python train.py --model="multi-label image tagger" --dataset="photos of plants and fungi (iNaturalist)" --train_examples=45211 --image_size=32 --crop_scale_min=0.7 --horizontal_flip=true --arch="coatnet" --norm="layernorm" --norm_position="pre" --hidden_act="gelu" --head_dim=32 --fused_qkv=false --qk_norm=false --parallel_block=false --moe="top_k" --kv_group_size=2 --num_experts=16 --moe_every=1 --expert_mlp_ratio=0.5 --experts_per_token=1 --shared_expert=false --patch_size=[2, 2] --depths=[5, 5, 5] --widths=[64, 128, 256] --num_labels=68 --mixing="mixup" --residual_init="none" --optimizer="soap" --beta2=0.95 --learning_rate=0.0029 --beta1=0.95 --shampoo_beta=0.95 --eps=1e-08 --precondition_frequency=25 --max_precond_dim=1536 --one_sided=false --adamw_lr_other_params=0.00099 --max_grad_norm=5.0 --adaptive_grad_clip=0.1 --ema_decay=0.999 --max_steps=15900 --batch_size=64 --epochs=22.5 --lr_schedule="linear" --final_lr_fraction=0 --warmup_steps=310 --weight_decay=0.05 --adamw_weight_decay_other_params=0.01
Rows from block 11 of a small multi-label image tagger, named by matrix and row number. Rows with one number within an expert belong to one neuron, the router's apart. Each number is 200 + 30 x the weight over its row's rms, rounded and kept within 0 to 999. All counts start at 0. After the name is the row's rms in percent of the matrix's.
Before each expert's rows are labels from the 100 images, of 14976, where the router gives the expert most weight on average: "patch colour" is the nearest of a few named colours to the mean colour under the peak. Only what is clearly more common there than usual is listed. The data: photos of plants and fungi (iNaturalist).
# router: router (model.blocks.11.mlp.router.weight, 16x256, trained with AdamW), inputs 0-127
# up: expert up (model.blocks.11.mlp.up, 16x128x256), inputs 0-127
# down: expert down (model.blocks.11.mlp.down, 16x256x128, transposed), outputs 0-127

# expert 9
patch colour: green
router.9,104,255,199,209,233,155,209,167,242,254,222,202,177,184,203,214,196,139,224,258,197,205,213,269,187,160,189,211,211,248,215,171,221,214,213,217,208,133,177,144,170,220,154,184,196,245,197,195,204,179,179,203,190,184,255,186,212,140,197,169,212,225,136,232,154,196,213,244,187,252,174,161,210,252,205,139,170,238,185,139,218,239,259,182,180,218,175,173,182,223,196,144,261,160,229,265,174,212,200,208,195,164,162,262,199,198,211,176,176,168,206,180,184,225,198,152,166,180,219,146,179,216,196,188,149,180,147,236,166
up.0,082,181,160,197,151,213,189,171,257,191,196,273,218,247,191,188,230,210,192,166,215,187,235,203,194,162,265,189,223,175,229,227,192,173,187,163,208,253,182,144,177,142,211,214,182,210,174,197,212,203,184,201,228,209,209,157,257,168,227,246,194,145,197,227,144,223,257,160,170,252,231,175,173,210,277,212,167,202,204,163,170,219,168,133,196,219,244,165,241,210,224,165,253,205,181,165,244,172,187,226,140,202,208,228,188,174,264,202,208,170,193,125,211,188,208,167,179,189,220,206,219,161,185,184,210,235,174,195,258
down.0,087,226,158,235,210,180,188,209,178,200,227,219,230,197,198,233,190,261,144,157,196,201,217,165,207,149,165,235,225,163,159,211,265,179,133,200,186,164,232,239,178,239,249,214,205,229,202,182,159,206,155,232,207,194,202,211,218,171,197,239,185,211,180,183,197,238,251,225,217,207,179,204,196,188,209,192,180,165,199,185,205,235,113,173,169,207,225,193,207,180,260,176,195,237,206,183,246,164,148,216,166,186,245,218,197,206,187,187,165,214,263,232,188,233,210,243,225,174,187,231,202,134,200,226,190,160,240,174,225

# expert 14
patch colour: grey
router.14,098,220,157,264,239,172,188,193,165,177,235,227,186,250,181,205,264,188,207,245,126,182,167,204,203,211,272,218,201,169,184,230,192,207,173,239,231,121,196,190,191,175,231,231,191,214,214,216,219,185,215,177,177,214,212,206,216,186,196,171,242,164,255,203,189,253,196,219,167,196,118,256,176,177,192,180,205,248,239,178,165,211,203,244,201,275,207,197,192,242,184,205,182,209,236,176,188,168,203,247,182,231,219,185,237,195,202,214,177,151,212,151,251,204,210,222,138,183,223,207,205,235,148,231,167,231,189,177,246
up.0,098,216,192,192,211,159,214,202,213,91,190,193,174,171,219,240,155,189,140,220,250,246,202,195,189,203,207,214,176,190,234,183,202,222,186,216,152,178,246,203,270,227,183,159,175,195,176,188,222,167,228,189,201,133,231,199,190,256,237,163,190,170,200,211,173,170,195,207,209,197,179,238,239,210,186,210,224,177,186,248,229,208,201,251,173,210,178,189,187,196,188,203,178,143,225,222,239,200,214,173,211,184,229,269,200,257,205,218,186,223,209,196,206,223,218,255,249,218,217,187,219,237,247,200,196,207,225,195,177
down.0,102,191,198,186,174,248,192,172,140,180,141,236,199,170,245,192,198,240,236,240,163,208,227,189,195,206,191,166,187,147,209,211,177,166,217,222,217,221,154,210,235,175,175,161,202,256,203,226,241,150,204,239,175,185,265,197,194,201,228,244,195,218,238,242,186,212,251,132,246,169,222,236,196,153,213,196,189,204,173,212,203,195,189,224,219,191,183,181,163,203,215,206,197,207,171,210,165,220,183,185,186,214,187,167,201,235,188,237,224,171,189,146,149,151,198,209,207,180,255,181,185,201,241,209,218,221,164,182,249

# expert 3
patch colour: grey
router.3,097,183,99,230,169,172,197,172,155,214,210,220,206,181,166,205,218,240,199,172,135,200,233,178,172,194,254,213,218,172,168,216,165,223,225,230,243,104,144,185,235,198,145,166,195,179,198,231,234,214,219,211,174,145,212,184,194,184,240,251,242,243,215,175,192,184,184,217,221,182,161,149,160,209,145,188,179,182,243,200,171,148,194,235,186,221,160,180,221,238,259,222,195,209,194,209,174,242,191,224,196,189,217,210,207,171,206,199,182,213,230,220,194,216,170,229,220,201,162,246,213,196,165,210,218,179,195,222,187
up.0,117,195,236,242,180,203,133,180,208,196,198,124,186,180,185,193,202,190,264,216,208,199,305,217,195,228,182,195,218,166,235,240,184,210,238,196,153,183,223,197,236,151,249,216,198,217,237,223,222,232,173,143,201,171,152,261,150,224,184,234,196,210,232,223,203,181,161,200,242,258,151,216,199,217,213,186,186,270,160,206,190,232,180,192,148,198,224,187,191,209,214,192,179,141,184,239,149,202,167,221,170,198,190,158,187,204,214,223,189,191,238,214,189,133,166,226,199,237,190,216,219,218,216,201,225,144,194,209,190
down.0,109,144,151,142,221,155,223,231,163,215,223,172,232,248,171,177,197,199,187,196,210,203,227,206,140,190,224,150,235,202,199,214,209,115,163,211,187,155,176,164,186,240,203,150,224,237,214,179,151,209,192,213,203,214,206,202,230,220,243,198,201,223,246,207,242,202,232,182,172,219,165,155,218,212,217,153,185,242,173,213,192,215,202,225,246,175,238,235,198,168,229,171,202,251,212,235,198,192,181,184,155,191,201,158,134,146,220,179,134,209,237,246,218,158,223,218,202,209,217,183,179,262,201,198,149,189,178,204,204

# expert 7
patch colour: brown
router.7,124,184,257,223,183,213,184,205,218,225,228,233,208,124,205,171,230,154,169,174,156,193,195,250,189,199,207,209,200,184,240,219,247,195,194,178,146,223,237,204,181,202,227,212,126,221,231,194,172,145,194,219,230,230,151,256,195,195,204,126,220,170,166,226,184,192,208,239,178,261,222,193,202,189,196,183,227,236,223,172,194,174,195,227,183,198,186,179,249,164,183,193,214,205,148,211,172,285,204,209,213,157,190,226,207,202,234,244,194,211,194,190,203,160,194,204,212,266,241,215,185,239,206,172,204,191,223,194,223
up.0,095,218,171,244,212,238,220,168,196,222,210,220,170,187,221,148,171,182,206,232,193,173,181,223,147,186,173,176,200,212,250,198,215,188,138,225,189,160,195,195,190,224,186,213,151,184,179,186,193,194,224,219,140,236,187,203,188,157,251,121,225,222,181,193,180,192,178,234,156,240,182,212,224,222,194,192,218,239,219,204,225,234,230,216,192,185,217,279,182,172,164,207,253,229,163,175,183,208,195,184,228,157,258,240,207,178,190,157,201,165,208,129,142,192,201,228,202,204,219,171,208,319,174,220,251,178,273,157,189
down.0,104,218,203,197,145,170,221,159,224,234,210,168,162,193,181,176,221,211,214,213,195,217,185,174,277,242,224,214,148,209,228,173,137,164,172,242,215,204,169,223,182,244,208,189,211,214,266,243,215,226,205,251,191,168,174,145,236,209,165,198,208,188,189,209,182,217,215,191,164,218,198,110,145,222,256,203,160,226,199,169,199,199,157,217,212,176,211,164,175,256,206,259,203,201,154,251,212,197,272,210,216,176,191,149,215,228,156,206,233,166,220,128,143,191,198,185,222,193,223,199,197,239,166,186,200,208,215,190,230

# expert 6
patch colour: brown
router.6,093,173,195,184,188,243,186,202,272,173,202,249,195,198,180,164,209,197,159,212,217,206,201,179,189,210,161,183,227,206,168,187,175,232,196,223,225,184,173,273,241,186,221,231,194,165,202,237,235,228,229,254,228,207,156,150,190,188,147,124,200,219,184,203,223,260,166,200,223,256,245,188,160,183,218,198,229,134,254,239,190,205,217,159,177,220,244,212,197,172,191,184,183,216,136,246,229,189,212,197,229,205,161,212,190,212,208,263,212,215,216,189,208,217,199,208,154,183,226,196,184,175,238,237,217,214,182,220,173
up.0,098,145,216,272,251,202,214,168,178,215,187,209,170,227,176,159,174,170,193,206,222,115,167,235,245,227,185,98,231,222,204,198,226,216,254,195,191,237,167,207,207,238,175,176,160,171,196,180,230,187,224,216,209,134,203,238,231,142,221,146,242,167,173,150,225,240,166,182,195,230,141,169,230,255,229,208,181,195,190,239,190,246,228,216,157,191,200,167,211,214,196,183,179,174,260,236,243,167,189,208,208,191,193,234,176,162,191,186,203,256,191,217,166,168,160,191,192,191,164,179,192,245,180,216,154,222,236,185,210
down.0,093,236,234,227,186,251,215,179,198,256,243,188,218,183,210,194,185,156,179,184,201,264,203,144,151,170,246,231,216,239,231,219,200,190,170,227,207,213,177,202,211,202,244,252,180,204,225,181,205,206,208,169,212,232,148,217,196,202,186,225,173,247,212,189,267,201,175,215,238,241,130,233,181,200,124,190,196,216,266,232,157,253,182,232,167,189,203,198,170,219,208,179,193,232,237,191,179,202,208,186,196,173,193,164,267,149,228,152,241,161,199,250,246,230,205,138,203,205,187,191,198,199,177,218,193,186,184,215,194